From a checkpoint of a small model that answers yes/no questions on an image's attributes.
Model: 16M parameters, 64-pixel images, encoder norm batchnorm, encoder activation relu, encoder widths [64, 128, 256], fusion encoder width 384, fusion encoder layers 6, fusion encoder activation swiglu.
Training: cautious_adamw at rate 0.0016, 13300 steps.
Data: trained on aerial photos of the United States (SatlasPretrain), 203450 training examples.
Rows from block 12 of the image encoder of a small model that answers yes/no questions on an image's attributes, named by matrix and row number. Each number is 500 + 50 x the weight over its row's rms, rounded and kept within 0 to 999. All counts start at 0. Numbers have three digits each.
After each channel's rows are labels from the 100 images, of 14976, where the channel reaches its highest value: "lies over" is the class under the peak. Only what is clearly more common there than usual is listed. The data: aerial photos of the United States (SatlasPretrain). In brackets: how many of the 100.
# conv: 3x3 conv (encoder.blocks.12.conv.weight, 256x256x3x3, each kernel summed), inputs 215-255

conv.243:445480442460448401482476479475458475474473475461445438456488478450447442470525496470458468466416459462438443478445416432393
lies over: building (33)

conv.166:476490474533491488473422432455573559594583567591465483543536582418428467550537456593576520436494445529479473562488479460477
lies over: crop field (25)

conv.206:448463442478439411534479473492471479489489500477425448475494498448443424490530488487473476459412450474428449484437411418390
lies over: building (30)

conv.64:445497439483454417525437515444520506551542535534455471509492537413416457542566549538520510521424511512430449518466419467400
lies over: building (31)

conv.201:440524453505442435510464482463571549554577570555452463549534575455443463550568488566563540496458485544445440551468459455448
lies over: crop field (31)

conv.177:472530417491486459477412510425557531564565568557432442526523570413410463539578530566550512517475516522445447535478430442450
lies over: crop field (34)

conv.94:452512438483464429524443506455537514552545546542445454510492554415433457536549526549540517497434497519429445520446419449410
lies over: building (31)

conv.83:445496435484441415525459469470505492516515515509401452493487523440445436508531499515502493456411438492423463504428415401393
lies over: building (28)

conv.175:466446516526424407526507472539462491447436454449506474510524457497504483480513442440486508464425421502456467483447445490419
lies over: building (25)

conv.156:485517481492510480506435564424560528562565575559494495523503569432461500562587585569551518566493571531478494531497466491466
lies over: building (33)

conv.102:431459487462377373544533507542468474457451471454492473510505460523526521502527495450487517518384495514462472475436441486392
lies over: building (26)

conv.235:460532450513473453487438504439561541569569569559432453523525572414437470546578520573559524503456499528439447539473444447445
lies over: crop field (35)

conv.195:471538440510480458486439504441564545569573574563439439537529576421432468556582518572558529509465502536451453546484435446453
lies over: crop field (34)

conv.78:413461499465396384573511558510479500511499507485470488494484507515518537518522552498472488538382510477438485508414423490385
lies over: building (25)

conv.172:452518434472452420533447510457535505548541547539444457512494550420430469539558536541524510508428507518422444521446414445404
lies over: building (32)

conv.96:468547432507485469483429505432565537575575571564430450527524575407419459548579528575560527508475508533454448539476438442453
lies over: crop field (27)

conv.6:500413491433512519496508482502439414424436441426494504422421420514495510423418480428429414493528483418507507422519525481526
lies over: building (35)

conv.55:436450471474411376575543513540449471469456473452467478470481470518512526479515504462461470517391517474450478483454426460373
lies over: building (27)

conv.30:466495446526471457514452425476564551564563550567439445549533572447436464540528450568562530434477437531449445550466438429461
lies over: crop field (33)

conv.92:499497452525497489491429435454575555588578568585446463550534586439430480547535460589574538453510457540466455560505461452487
lies over: crop field (26)

conv.239:454498420500473448482437429445564529577562543565438433534513554436393466528528462570565524456458460533433418529463434419450
lies over: crop field (26)

conv.153:506412530467516507488520460508431417423426417430516526437443423514544499433433465420446439462493453445530539420526514479497
lies over: building (27)