{
  "init": "torch_default",
  "beta1": 0.9,
  "eps": 1e-10,
  "epochs": 4.2,
  "warmup_steps": 260,
  "weight_decay": 0.2
}
Rows from block 12 of the image encoder of a small model that answers yes/no questions on an image's attributes, named by matrix and row number. Each number is 128 + 32 x the weight over its row's rms, rounded and kept within 0 to 255. All counts start at 0.
After each channel's rows are labels from the 100 images, of 14976, where the channel reaches its highest value: "place" is the part of the image that holds the peak. Only what is clearly more common there than usual is listed. The data: aerial photos of the United States (SatlasPretrain).
# conv: 3x3 conv (encoder.blocks.12.conv.weight, 256x256x3x3, each kernel summed), inputs 86-128

conv.121 [173 185 138 196 109 152 130 192 158 150 113 128 102 154 128 112 138 144 119 196 145 145 121 176 113 141 141 132 151 131 155 144 162 167 178 109 139 153 163 132 137 126 172]
place: top right; top centre

conv.20 [111 129 101 123 126 131 112  93 104 110 129  96 123  75  95 101  74 105  93  94  86 119 112  96 131  77 130 100 120  99  97 139 133 122 104 101  98  72 100 119  93 106 101]
place: top left; top centre

conv.222 [185 176 103 172  88 162 111 189 180 110  91 119  75 125 107  96 130 109  87 190 107 111 112 185  95 121 128 106 106 105 126 155 153 163 187 101 112 111 182 107 109 107 178]
place: top centre

conv.33 [173 185 150 189 133 163 138 181 162 159 133 128 134 158 137 138 129 154 118 191 165 150 142 171 140 139 168 155 148 134 156 161 163 159 173 141 141 181 165 170 144 153 175]
place: top right; top centre

conv.109 [ 85 106 118 108 106  91 146  90  83 127 109 143 112 134 142 120 154 138 133  95 133 140 144  85 140 178  90 122 151 143 115  80  80  81  84 123 134 142  74 132 139 150  83]
place: top right; top centre

conv.25 [183 175 103 173 101 164 107 193 178 114 101 110  85 126 104  95 125 113  89 192 109 114 106 187  99 122 139 105 106 109 137 154 162 167 187  99 116 120 178 104 115 112 176]
place: top centre

conv.69 [ 74  83 137  86 130  88 123  78  81 137 117 144 127 118 134 132 145 124 134  87 126 122 118  76 121 146 126 135 125 130  61  83  78  75  79 134 122 121  95 119 123 116  89]
place: top right; top centre

conv.43 [141 150  80 149 106 154 108 151 152  89 100  92 100  94  82 105  83 110  89 149  81  91 104 151  96  86 124  92 104  74 136 162 149 153 155 103  95  89 154  62 105  85 153]
place: top right; top centre

conv.104 [182 188 121 196 118 158 118 193 164 139 101 121 104 160 110 111 133 146 104 195 132 143 119 175 113 140 144 120 135 117 148 153 162 156 181 114 149 168 168 120 146 122 175]
place: top right; top centre

conv.138 [157 153  95 149 102 152  80 163 154 108 103  94  96  95  91  92  96  73  86 160  92  76  69 157  85  99 139  97  60  94 120 149 141 147 157  93  66 111 151  92  71  78 150]
place: top centre

conv.10 [ 88  95  80  84  86 121  97  92  96  73 105 101  96  90  89  84  95 103  93  99  90 106 102  85  96  99 121  75  97  85  88 113 118 114  89  79  99 112 106  87 107 105  99]
place: top left; top centre

conv.223 [ 92 102 122 101 123  81 149 107 107 131 103 153 119 125 155 131 177 128 139 112 140 126 150 103 128 188 107 137 143 133 104  68  83  81 106 132 121 140  93 121 125 148  94]
place: top right; top centre

conv.46 [103 112 126 110 153 125  92  80  85 124 159  95 159 100 109 118  73 119 116  80 120 136  89  80 142  72 149 121 111 112 118 130 151 133  89 119 112 117  97 129 115 101  96]
place: top left; top centre

conv.101 [177 170 139 168 124 150 121 187 174 133 127 106 110 139 111 113 119 142 104 187 157 138 113 182 107 143 175 122 142 107 139 145 197 174 189 109 118 137 166 132 126 128 168]
place: top right; top centre

conv.97 [ 72  74 150  80 137  79 124  82  85 142 133 154 135 105 138 142 143 121 138  90 137 121 114  85 124 149 128 139 116 138  64  75  81  81  87 145 117 129  81 131 117 117  82]
place: top right; top centre

conv.89 [113 114  91 105 108 125  95 104 109  72 118  98 121  94  90 103  69 112  97 112  80 114 104 102 117  54  91  86 110  92 125 136 120 123 108 101 112  81 121  94 123 103 118]
place: top right; bottom right

conv.181 [103 105 124  98 146 122  95  82 105 114 153  98 150 101 107 116  74 117 113  84 127 126 104  91 153  84 149 117 110 121  97 142 156 136 102 119 113 123 108 137 114 115 101]
place: top left; top centre

conv.135 [ 85  98 133 101 131  81 152  99  93 140 114 151 126 123 159 139 165 140 140 101 148 129 151  95 132 187 113 139 140 143  82  71  90  85  95 139 124 144  79 123 134 160  79]
place: top right; top centre

conv.49 [ 92 117 109 122  93  98 147  97  91 119  83 142  91 144 141 109 157 139 127 106 122 139 151  88 122 177  69 116 149 131 125  77  86  87  95 115 135 135  88 115 141 148  94]
place: top right; top centre

conv.79 [173 169  94 170  90 156 106 184 169 102  82 107  81 129  95  82 114 111  88 187  95 106 100 180  89 110 126  91 100  93 134 151 148 155 176  84 114 104 166  95 112 100 177]
place: top centre

conv.251 [167 176 126 199 100 138 120 181 146 129 100 121 109 175 109  99 137 158  97 187 139 167 114 171 103 133 136 111 162 115 161 130 145 151 169  99 148 149 158 132 150 120 170]
place: top right; top centre

conv.70 [105 119 130 123 151 128  98  91 100 130 163  99 150  90 106 127  62 111 116 100 132 112 101  88 142  69 157 130 114 122  99 140 145 131  99 126 110 105  98 134 108 111 101]
place: top left

conv.63 [ 75  86 126  80 112  83 131  79  76 117 124 145 112 112 127 121 141 120 124  82 118 122 122  74 127 138 107 116 128 132  68  81  90  86  72 122 116 121  79 122 119 119  81]
place: top left; top centre

conv.158 [ 82  87 134  86 122  80 140  87  86 129 120 159 122 117 144 135 163 120 144  86 132 122 135  84 134 168 113 139 133 136  81  75  84  80  83 139 119 127  88 132 120 131  88]
place: top right; top centre

conv.215 [153 151 104 148 113 152  83 153 147 104 106  91 100  91  94  95 101  76  87 156  86  70  76 144  80  95 138  99  54  82 112 143 138 139 142  96  64 102 150  85  66  79 151]
place: top centre

conv.59 [177 174  94 172  94 163  94 179 170 110  98 101  83 111  94  83 108 101  81 183  93 100  91 171  85 108 133  97  89  92 131 152 151 158 173  89  98 111 169  96 100  95 168]
place: top centre

conv.211 [ 78  89 142  92 133  83 146  89  87 139 135 170 133 128 152 148 174 131 153  85 137 131 141  84 139 168 124 150 143 139  83  80  90  88  84 151 126 137  89 136 129 136  89]
place: top centre

conv.128 [108 125 113 122 132 137  94  87 100 116 125  88 134 104  97 102  66 129 100  93 105 130  95  90 131  71 149 113 106  94 120 143 138 122  97 107 124 108 105 122 126  99 110]
place: top centre

conv.16 [184 176 140 175 120 159 133 195 179 137 108 131 113 118 132 131 141  99 132 194 124 113 123 189 132 153 168 135 109 125 139 153 155 159 189 129  91 121 172 134  93 131 178]
place: top right

conv.157 [172 183 155 197 127 155 127 189 161 147 134 130 130 160 132 135 146 145 126 198 148 159 134 175 127 152 170 145 158 135 151 143 162 162 173 135 143 155 165 155 143 141 178]
place: top right; top centre

conv.29 [ 69  76 140  83 135  84 125  79  84 141 129 152 136 112 136 138 150 124 143  90 131 128 120  78 126 151 125 142 124 138  66  79  76  77  80 138 127 130  91 130 126 123  88]
place: top right; top centre

conv.61 [185 175 113 168  97 164 105 190 182 120  95 117  83 116 117 106 126 103  97 189 101 103 102 188  92 129 127 113  97 101 129 157 152 160 184 109 103 109 176 106 103  92 177]
place: top centre

conv.182 [ 81  91 142  90 129  82 145  87  86 139 134 163 129 123 151 148 167 128 151  85 138 127 138  83 141 169 123 147 139 137  85  80  86  83  81 150 122 136  85 137 127 135  87]
place: top centre; top right

conv.40 [120 129 130 125 128 131  94  94 100 120 159  82 133 110  96 116  64 125 103 104 124 120 103  96 138  73 178 115 110  91 100 135 135 112 102 114 110 118 113 144 127 111 120]
place: top left

conv.230 [173 179 127 195 103 151 109 202 157 139 119 105  97 145 116  99 128 123 105 201 133 134 103 179 102 144 152 125 134 115 141 140 159 157 178  95 124 149 162 125 117 120 169]
place: top right; top centre

conv.173 [159 175 145 201 114 135 115 181 140 140 113  96 121 183 114 117 105 162 111 187 152 175 107 165 100 121 164 130 160 104 158 126 145 142 159 110 157 164 153 132 159 131 166]
place: top right; top centre

conv.233 [143 143 109 150  95 129  58 142 129 106 109  63  93 139  81  82  63 133  74 141 107 144  56 134  91  77 172  87  83  82 122 126 138 134 139  80 113 115 129 107 108  89 133]
place: top centre

conv.57 [159 159  81 149  86 151 103 168 163  94  95 106  71 107  87  86 107  97  78 169  88  94  89 164  91 103 127  88  80  88 135 145 143 151 163  89  89  93 164  79  93  74 165]
place: top centre

conv.41 [172 176 155 183 103 147 146 180 168 151 117 140 101 157 128 132 143 157 126 188 152 163 136 174 131 151 134 141 166 137 157 139 160 164 182 135 162 149 163 142 146 127 165]
place: top right; top centre

conv.149 [131 139 113 143 101 125  51 134 124 110 117  65  92 116  89  89  69  97  85 137  99 117  52 123  97  77 179  96  59  87 114 126 131 126 131  85  86 107 125 115  78  74 131]
place: top centre

conv.127 [161 181 142 194 117 143 127 169 148 151 103 118 117 175 127 126 124 167 107 181 156 174 126 158 112 121 148 138 146 125 165 138 149 151 160 129 158 188 156 139 143 137 171]
place: top right; top centre

conv.75 [117 116 125 108 156 137  88  83 106 116 169  93 159  87 111 115  63 110 113  87 117 120  99  92 143  85 142 111 106 119 102 151 147 133 105 117 103 110 106 136 108 109  98]
place: top left

conv.224 [147 169 162 153 154 135  97 129 116 136 166  93 171 155 110 141  66 142 123 151 169 149 100 128 155  78 237 130 142  98 107 133 159 134 132 130 120 134 133 180 147 136 165]
place: top right; top centre

conv.28 [117 129 135 124 132 129 104  94 104 125 158  77 143 108  96 116  65 147  97 104 125 125 109  98 143  74 183 110 120  94  90 143 150 131 108 115 116 112 112 135 125 109 122]
place: top right; top centre

conv.165 [ 79  92 136  87 119  86 145  85  87 131 127 158 123 123 145 140 160 126 144  85 133 124 137  82 140 160 119 137 135 138  78  81  80  78  81 142 122 132  86 136 126 136  86]
place: top left; top centre

conv.110 [ 95 109 109 113 102  88 149 109 112 120  88 157 101 149 143 113 174 152 126 110 135 148 154 107 135 183  88 115 150 144 118  74  80  81 108 117 144 144  99 121 147 159 100]
place: top right; top centre

conv.14 [131 147 140 156 139 125  87 116 113 122 156  84 145 169  96 123  56 157 105 138 157 165 100 120 139  64 218 124 129  89 119 130 148 127 128 116 135 138 125 159 152 123 147]
place: top right; top centre

conv.26 [111 129 193 120 152 121 114 109 105 187 165 107 162 118 148 160  70 138 143 124 199 155 114 101 182 101 221 172 149 145  58 105 146 124 111 159 137 149  95 213 130 135 119]
place: top left; top centre

conv.189 [118 130  99 116  96 145 120 108 120  89 134 127 107  96 109 114  94 113 105 119  44 130 125 105 137  50 105  99 135 110 123 148 134 136 114 120 113  51 135 121 125  97 134]
place: top right; top centre

conv.191 [ 92  96 116 104 113  72 133 107 100 131  89 136 100 119 148 119 160 115 129 113 148 107 136 107 117 186  79 125 123 119 112  58  94  92 113 126 107 138  89 106 117 146  93]
place: top centre; top right

conv.146 [164 157  95 154 106 153  85 162 159  95 105  95  91  98  90  88 103  77  80 166  83  81  78 158  83  97 132  90  65  85 118 147 145 148 155  87  79 101 157  90  80  87 158]
place: top centre

conv.176 [107 120  94  95 101 135 106  94  95  76 120 109 108  98 104  98  96 109  96 101  73 108  97  84 111  86 122  90 101 103  81 131 112 106  82 100  83  98 108  94 101  83 104]
place: top left; top centre

conv.48 [ 74 109 113  93  78 110 150  79  94  89 112 152  98  85 123 139 157 126 150  62 108 108 131  71  88 166  99 129 153  84 108 126 121 120  82 141  88 109 110  75  95 119 118]
place: top centre

conv.202 [107 115  99  98 133 123 109  95 107 105 121  85 125  82  99 111  63 130  97  91  98 117 114  98 134  66 108 102 105 103  90 129 136 127 106 109 110 109 103 124 119 123  95]
place: top left; top centre

conv.103 [ 88 108 105  88  84 116 134  95  97  97  96 153  94  69 124 123 160  86 137  76  94  86 127  82  92 168  87 110 109  85  84 124 130 131  88 120  76  91 120  78  80 112 117]
place: top centre

conv.186 [ 69  75 136  76 129  85 112  77  89 138 121 144 131  98 132 131 141 113 132  85 123 115 107  81 112 146 116 134 110 125  65  81  80  79  84 131 108 126  94 118 109 102  83]
place: top right; top centre

conv.0 [ 94 115 120 110 121  88 151 106 102 133 106 159 115 120 153 127 181 127 135 110 142 130 146 102 129 189 105 137 144 133 110  75  80  81 107 130 122 139  97 119 124 151  99]
place: top right; top centre

conv.240 [175 177 128 194 103 146 126 193 153 139 116 119 112 164 124 112 137 140 114 197 156 145 119 177 120 152 146 129 152 130 150 138 157 159 173 109 133 165 155 135 139 145 169]
place: top right; top centre

conv.180 [159 180 129 195 114 140 100 175 143 135  97  81 111 164 103  99 100 149  99 182 150 161 102 164  91 138 140 120 150  94 161 132 153 152 163  95 140 158 152 125 142 120 168]
place: top right; top centre

conv.66 [164 169  99 183  80 141  89 184 151 108  90  88  85 153  89  85 100 135  80 183 102 136  85 167  83 112 140  99 118  91 151 135 146 152 169  84 132 125 154  94 130  95 167]
place: top right; top centre

conv.120 [100 112 128 114 125  95 145 113 111 140 105 162 120 116 159 138 182 120 151 113 142 116 144 107 132 191 101 142 135 139  98  84  84  84 112 140 113 138  96 127 113 146  97]
place: top right; top centre

conv.36 [139 156 142 149 121 141  85 135 131 132 154  64 125 154  97 115  52 137  94 150 164 150  91 128 128  66 215 115 126  95 103 140 162 142 138 112 128 120 136 156 130 123 148]
place: top right; top centre

conv.129 [ 94 104 116 113 111  85 156 110 107 128  99 158 110 125 148 124 178 135 131 111 140 134 147 106 137 184  98 129 143 140 104  74  75  75 110 127 126 144  93 126 133 147 103]
place: top right; top centre

conv.11 [ 93 105 123 104 126  88 143 108 107 133 103 157 111 119 156 130 176 121 141 105 138 115 138 103 126 187 105 134 135 131 100  70  79  81 112 132 113 134  93 118 117 144  94]
place: top right; top centre

conv.144 [101 112 130 109 126  95 153 112 108 144 109 168 127 117 162 138 182 121 152 112 146 122 148 106 128 196 109 147 139 137  98  83  86  85 113 140 119 142  99 125 117 145 102]
place: top right; top centre

conv.194 [ 65  90 136  98 125  85 135  77  80 130 146 150 137 117 137 145 157 127 144  76 156 126 122  74 114 183 152 144 128 130  97  84 104  97  77 144 121 176  89 111 125 138  87]
place: top centre

conv.5 [174 177 136 192 111 146 129 200 160 145 116 124 118 158 126 124 146 146 124 196 146 145 121 180 121 156 142 138 155 125 148 134 154 163 180 120 139 152 161 137 144 130 169]
place: top right; top centre

conv.247 [114 129  97 118 133 146 109 105 106 117 135  92 130  73 102 110  81 105  99  98 108  97 107  96 117  63 131 115 113 101 104 158 126 120 104 110  78  91 113 118  94 104 107]
place: top left; top centre

conv.203 [170 175 154 175 122 135 102 169 149 132 142  85 140 155 102 117  88 154 105 180 169 161 104 164 126  92 220 119 136 106 137 135 180 165 161 119 132 149 152 148 148 135 179]
place: top right; top centre

conv.249 [176 194 125 202 108 162 112 185 161 136 112 118 122 164 111 114 120 160 101 193 146 157 116 170 114 116 150 125 128 113 150 158 155 157 173 115 158 181 170 127 153 118 179]
place: top right; top centre

conv.24 [177 181 174 178 144 165 141 189 176 160 156 144 138 110 133 138 147 136 133 190 184 134 123 175 143 175 169 148 148 151 128 151 159 162 179 136 130 149 165 163 121 153 166]
place: top right; top centre

conv.82 [122 134 170 129 152 121  91 103 108 138 184  90 156 119 107 145  61 118 124 123 162 131  94 102 152  87 219 144 126 117  90 120 158 134 114 142 125 151 118 162 118 119 132]
place: top right; top centre

conv.252 [142 140 112 147  93 129  58 137 132  99 110  64  95 142  81  81  64 135  75 141 100 142  60 137  89  76 176  86  90  78 124 129 141 138 138  78 119 108 132 105 118  94 134]
place: top centre

conv.98 [185 189 151 186 115 166 121 194 168 152 119 122  97 123 123 110 128 113 114 204 154 132 118 176 109 146 137 131 146 130 126 148 156 163 182 116 118 133 175 144  92 112 176]
place: top right; top centre

conv.15 [149 161 142 145 115 144  81 145 153 146 147  78 129 138  93 112  62 141  88 159 151 150  87 146 125  70 225 122 136  95  83 139 157 143 157 107 135 109 144 143 128 136 151]
place: top left; top centre

conv.242 [162 180 111 178  99 143 137 164 151 124  62 135  95 172 125 110 139 163 105 176 127 172 125 162 107 126  86 126 161 125 158 137 134 142 166 113 169 142 152 123 156 145 166]
place: top right; top centre

conv.198 [ 98  93 130  93 124 113  88  98 109 106 137 102 134  74 102 114  81  92 120 100 112  93  80  98 109  98 148 114  71  96  84 121 114 110 101 120  77 106 100 122  89  79 101]
place: top centre; top right

conv.187 [164 181 107 192  87 147 106 178 149 122  90  95  89 168 100  92 103 153  90 183 121 155 100 167  84 105 144 107 139  94 159 139 141 148 164  88 144 134 157 104 144 106 170]
place: top right; top centre

conv.192 [ 69 106 148 101 138  90 140  83  94 140 166 143 141 113 147 179 145 134 160  79 163 113 118  83 103 198 168 171 127 124 105  97 114 110  86 177 107 171  95  91 119 128 102]
place: top centre; top right

conv.183 [161 167 156 170 130 131  93 173 150 157 175 100 142 156 121 125 104 142 110 179 196 151  99 164 149 106 241 140 133 110 103 132 178 160 164 123 130 140 138 182 141 130 161]
place: top right; top centre

conv.38 [162 166 114 162 104 155  74 165 159 119 131  80  99 122  86  91  73 112  88 164 114 136  65 155 110  95 190 105  81  92 114 149 167 158 159  90 114 121 150 132  99 104 155]
place: top centre; top left

conv.137 [102 110 125 109 126  96 154 119 114 141 102 166 122 115 161 135 184 122 153 115 148 118 149 111 126 199 104 144 139 135 103  84  90  89 117 137 116 143 106 121 116 144 107]
place: top right; top centre

conv.225 [ 93 105 123 112 117  82 148 103  99 129 102 153 118 144 150 128 169 143 139 108 139 142 149  97 140 183  96 130 146 149 119  72  79  78 102 130 140 144  88 130 144 155  91]
place: top centre; top right