{"image_size": 64, "encoder_kernel_size": 3, "encoder_stem": "single", "encoder_widths": [64, 128, 256], "encoder_downsampling": "avg", "fusion_encoder_width": 384, "fusion_encoder_layers": 6, "fusion_encoder_norm": "layernorm", "fusion_encoder_connector": "mlp", "max_steps": 13300, "batch_size": 64}
Rows from block 12 of the image encoder of a small model that answers yes/no questions on an image's attributes, named by matrix and row number. Each number is 200 + 40 x the weight over its row's rms, rounded and kept within 0 to 999. All counts start at 0.
After each channel's rows are labels from the 100 images, of 14976, where the channel reaches its highest value: "strongest on" is what is common among them; "lies over" is the class under the peak. Only what is clearly more common there than usual is listed. The data: aerial photos of the United States (SatlasPretrain). In brackets: how many of the 100.
# conv: 3x3 conv (encoder.blocks.12.conv.weight, 256x256x3x3, each kernel summed), inputs 129-171

conv.56,244,153,172,246,169,240,234,176,208,213,212,238,244,265,246,221,231,268,252,251,245,142,195,253,160,217,241,153,143,227,169,255,229,248,220,250,187,225,213,127,172,248,230
strongest on: building (97)
lies over: building (32)

conv.58,158,143,115,191,142,203,188,139,170,184,189,193,192,202,201,176,191,184,154,199,158,131,190,200,152,183,187,141,184,178,147,189,207,205,171,150,164,191,168,125,155,206,179
strongest on: building (97)
lies over: building (32)

conv.184,138,140,108,200,142,198,196,145,183,190,193,195,201,201,206,192,203,179,159,209,142,128,193,204,149,189,185,145,196,191,147,171,215,208,178,147,160,203,168,125,160,212,195
strongest on: building (98)
lies over: building (33)

conv.27,203,156,196,252,157,230,254,154,219,199,223,257,256,216,269,213,234,211,196,261,208,165,153,268,159,216,244,135,125,228,171,213,176,272,228,202,196,234,181,150,145,272,235
strongest on: crop field (36)
lies over: crop field (35)

conv.117,185,130,151,237,134,215,233,141,208,195,196,240,237,235,253,219,220,215,186,239,185,132,179,247,145,207,225,130,147,224,152,199,225,247,216,195,176,217,186,124,152,247,227
strongest on: building (97)
lies over: building (33)

conv.210,221,132,138,239,148,244,235,155,203,209,201,234,241,260,257,209,218,241,214,238,210,130,186,241,173,208,236,142,165,223,151,227,210,253,210,222,174,210,195,119,170,250,223
strongest on: building (97)
lies over: building (34)

conv.21,185,127,184,233,137,204,232,148,198,174,192,228,235,229,243,202,217,223,168,239,181,129,176,243,155,201,221,134,148,210,153,217,208,247,205,167,161,213,175,109,156,249,212
strongest on: building (98)
lies over: building (30)

conv.171,159,133,119,191,154,194,191,154,173,182,186,193,191,199,200,182,189,205,166,196,163,110,194,203,151,180,204,135,195,188,132,190,207,206,181,161,160,195,171,128,165,206,186
strongest on: building (97)
lies over: building (29)

conv.190,169,125,119,195,150,209,194,160,173,182,188,196,195,207,204,184,184,225,177,205,179,109,192,210,156,179,216,135,191,187,121,203,204,213,179,174,144,195,171,115,170,216,189
strongest on: building (97)
lies over: building (30)

conv.31,174,144,167,239,154,201,239,159,218,205,222,242,240,178,251,220,228,175,153,250,178,151,182,253,167,218,225,137,140,228,156,186,208,256,224,158,190,239,191,137,162,256,235
strongest on: crop field (36)
lies over: crop field (35)

conv.111,125,140,142,197,150,187,197,151,187,178,192,201,199,183,209,204,192,201,124,212,144,126,211,219,152,193,211,126,177,199,141,174,232,217,191,125,158,201,189,119,172,221,201
strongest on: building (98)
lies over: building (30)

conv.132,138,143,117,201,145,197,202,140,178,184,186,204,201,198,210,187,194,186,144,204,141,128,187,209,154,184,192,135,186,192,151,176,203,212,175,142,165,198,156,132,153,216,191
strongest on: building (98)
lies over: building (32)

conv.107,149,148,154,244,160,178,237,158,225,213,216,236,241,155,236,222,235,153,134,239,149,147,189,242,168,221,202,150,163,224,161,160,200,244,229,143,211,233,193,155,177,247,230
strongest on: crop field (26)
lies over: crop field (26)

conv.60,182,212,182,133,203,148,132,196,128,155,152,130,133,179,136,135,140,183,194,141,183,203,188,142,193,132,127,190,196,137,222,178,172,143,127,192,151,153,159,225,200,142,130
strongest on: building (97)
lies over: building (31)

conv.179,174,126,109,200,150,222,202,165,177,179,185,203,200,215,211,187,187,225,183,206,184,108,189,211,158,181,225,136,197,194,124,209,203,215,181,177,151,189,179,117,183,218,193
strongest on: building (97)
lies over: building (28)

conv.118,190,153,194,256,165,222,258,165,217,196,222,262,262,203,271,214,231,197,176,263,187,163,159,274,172,214,247,147,130,227,171,199,184,275,227,178,191,235,183,143,157,276,235
strongest on: crop field (32)
lies over: crop field (31)

conv.123,200,124,122,224,149,238,219,167,206,197,197,220,225,240,231,212,204,234,207,222,192,112,206,226,184,211,213,170,193,221,124,214,227,235,208,204,168,201,212,116,193,235,215
strongest on: building (97)
lies over: building (31)

conv.204,163,149,168,249,162,188,248,155,223,212,223,248,249,163,252,224,233,159,141,249,169,161,181,259,163,221,224,141,147,230,167,175,199,259,231,148,206,235,189,147,168,261,236
strongest on: crop field (32)
lies over: crop field (30)

conv.142,167,142,121,207,140,227,202,143,172,173,185,206,209,222,221,181,188,206,176,210,170,128,166,223,152,181,231,128,153,187,138,192,186,226,172,179,153,188,162,124,155,225,189
strongest on: building (97)
lies over: building (32)

conv.213,222,158,191,244,157,240,246,154,213,192,214,249,251,233,267,211,227,225,212,257,218,161,139,264,158,208,252,140,132,226,172,227,174,275,217,214,183,222,163,149,141,272,231
strongest on: crop field (27)
lies over: crop field (27)

conv.219,174,122,149,206,147,208,209,159,189,185,194,206,210,213,224,208,202,232,163,213,184,113,194,221,148,193,227,146,169,212,126,210,218,228,192,167,158,207,186,101,177,230,204
strongest on: building (97)
lies over: building (30)

conv.134,189,134,148,220,152,193,212,177,173,183,218,215,221,231,230,189,221,245,178,240,188,112,220,242,160,200,216,148,203,190,136,223,241,243,189,179,168,230,219,104,171,245,191
strongest on: building (98)
lies over: building (26)

conv.23,176,215,189,135,208,136,142,200,144,162,152,136,134,167,141,147,137,176,183,143,171,186,209,137,202,146,107,198,201,149,222,168,193,143,148,183,173,140,161,228,211,139,146
strongest on: building (97)
lies over: building (36)

conv.185,132,154,119,185,170,152,187,174,194,225,209,182,183,123,185,198,206,127,128,187,134,129,229,190,172,196,143,167,204,194,147,142,228,190,198,119,169,214,213,161,209,190,194
strongest on: building (98)
lies over: building (40)

conv.47,212,149,126,210,142,230,210,135,178,182,193,216,214,238,217,183,193,208,199,214,207,124,158,215,167,183,223,126,153,193,144,227,188,218,182,203,162,193,149,111,141,220,192
strongest on: building (97)
lies over: building (27)

conv.54,189,162,169,260,165,214,259,163,235,216,229,261,261,198,262,234,243,190,177,260,197,158,173,268,160,228,239,149,141,241,155,198,199,267,247,186,210,242,196,157,160,271,249
strongest on: crop field (26)
lies over: crop field (25)

conv.32,162,135,144,233,157,182,231,165,222,214,216,232,231,153,232,222,230,153,135,232,166,135,195,240,175,222,200,157,167,224,135,174,206,239,225,144,201,231,195,152,186,242,226
strongest on: crop field (30)
lies over: crop field (29)

conv.53,213,157,183,253,152,232,252,152,222,208,221,258,259,224,268,214,232,223,198,258,216,168,161,267,160,217,248,142,130,230,160,224,181,272,229,203,202,231,184,148,152,273,236
strongest on: crop field (31)
lies over: crop field (29)

conv.140,155,143,141,232,158,176,229,163,222,207,213,228,226,147,226,223,227,148,132,224,158,136,194,226,168,218,198,151,166,224,150,163,205,230,228,137,205,226,192,162,180,231,226
strongest on: crop field (33)
lies over: crop field (31)

conv.178,186,166,186,264,168,203,265,161,233,213,227,267,268,197,272,233,241,186,165,267,190,171,173,277,175,231,240,150,142,244,181,194,201,279,236,178,198,246,199,158,157,284,249
strongest on: crop field (33)
lies over: crop field (31)

conv.174,215,159,200,255,156,235,253,151,221,203,221,257,258,225,270,218,233,217,203,257,215,173,143,263,160,217,257,141,124,231,181,226,172,270,227,206,196,230,175,149,140,269,240
strongest on: crop field (31)
lies over: crop field (31)

conv.125,161,146,169,249,154,181,242,153,232,206,216,245,247,164,239,229,231,163,145,239,166,148,182,244,166,223,205,146,150,231,162,170,201,247,231,156,217,227,189,147,159,250,236
strongest on: crop field (28)
lies over: crop field (27)

conv.231,187,133,175,235,140,204,234,144,197,186,190,234,237,224,246,203,210,210,156,238,178,135,176,243,154,205,220,143,138,211,155,214,203,250,201,163,158,211,165,122,147,253,216
strongest on: building (98)
lies over: building (34)

conv.199,150,143,114,190,160,201,193,157,165,183,177,198,194,201,206,179,183,205,166,201,159,116,181,208,148,177,209,134,191,185,126,187,199,211,176,162,150,187,159,130,163,212,184
strongest on: building (97)
lies over: building (35)

conv.74,178,163,182,259,162,191,256,155,216,218,220,257,264,180,257,208,246,171,146,264,181,186,150,267,148,216,228,138,119,216,184,189,170,270,222,160,200,247,179,177,145,273,227
strongest on: crop field (28)
lies over: crop field (27)

conv.8,180,166,186,267,173,195,260,166,234,225,221,261,268,181,259,231,243,176,159,260,178,175,168,265,162,231,227,151,133,242,175,182,193,267,241,171,228,236,183,163,156,271,249
strongest on: crop field (31)
lies over: crop field (30)

conv.87,220,157,213,261,167,222,257,169,227,169,208,266,265,231,279,228,227,230,209,270,214,178,165,275,162,219,256,165,140,245,185,234,198,284,227,201,172,226,165,143,149,279,250
strongest on: building (96)
lies over: building (32)

conv.159,208,165,185,260,163,226,264,160,226,194,223,266,267,215,276,223,244,207,187,264,209,171,157,276,159,219,253,148,139,232,166,217,185,284,228,200,194,242,195,167,159,284,239
strongest on: crop field (35)
lies over: crop field (34)

conv.81,196,184,199,276,191,190,276,184,248,214,228,282,284,193,273,238,248,189,189,274,196,185,176,280,168,235,226,173,148,246,184,196,195,282,260,194,216,241,191,186,167,284,258
strongest on: crop field (31)
lies over: crop field (31)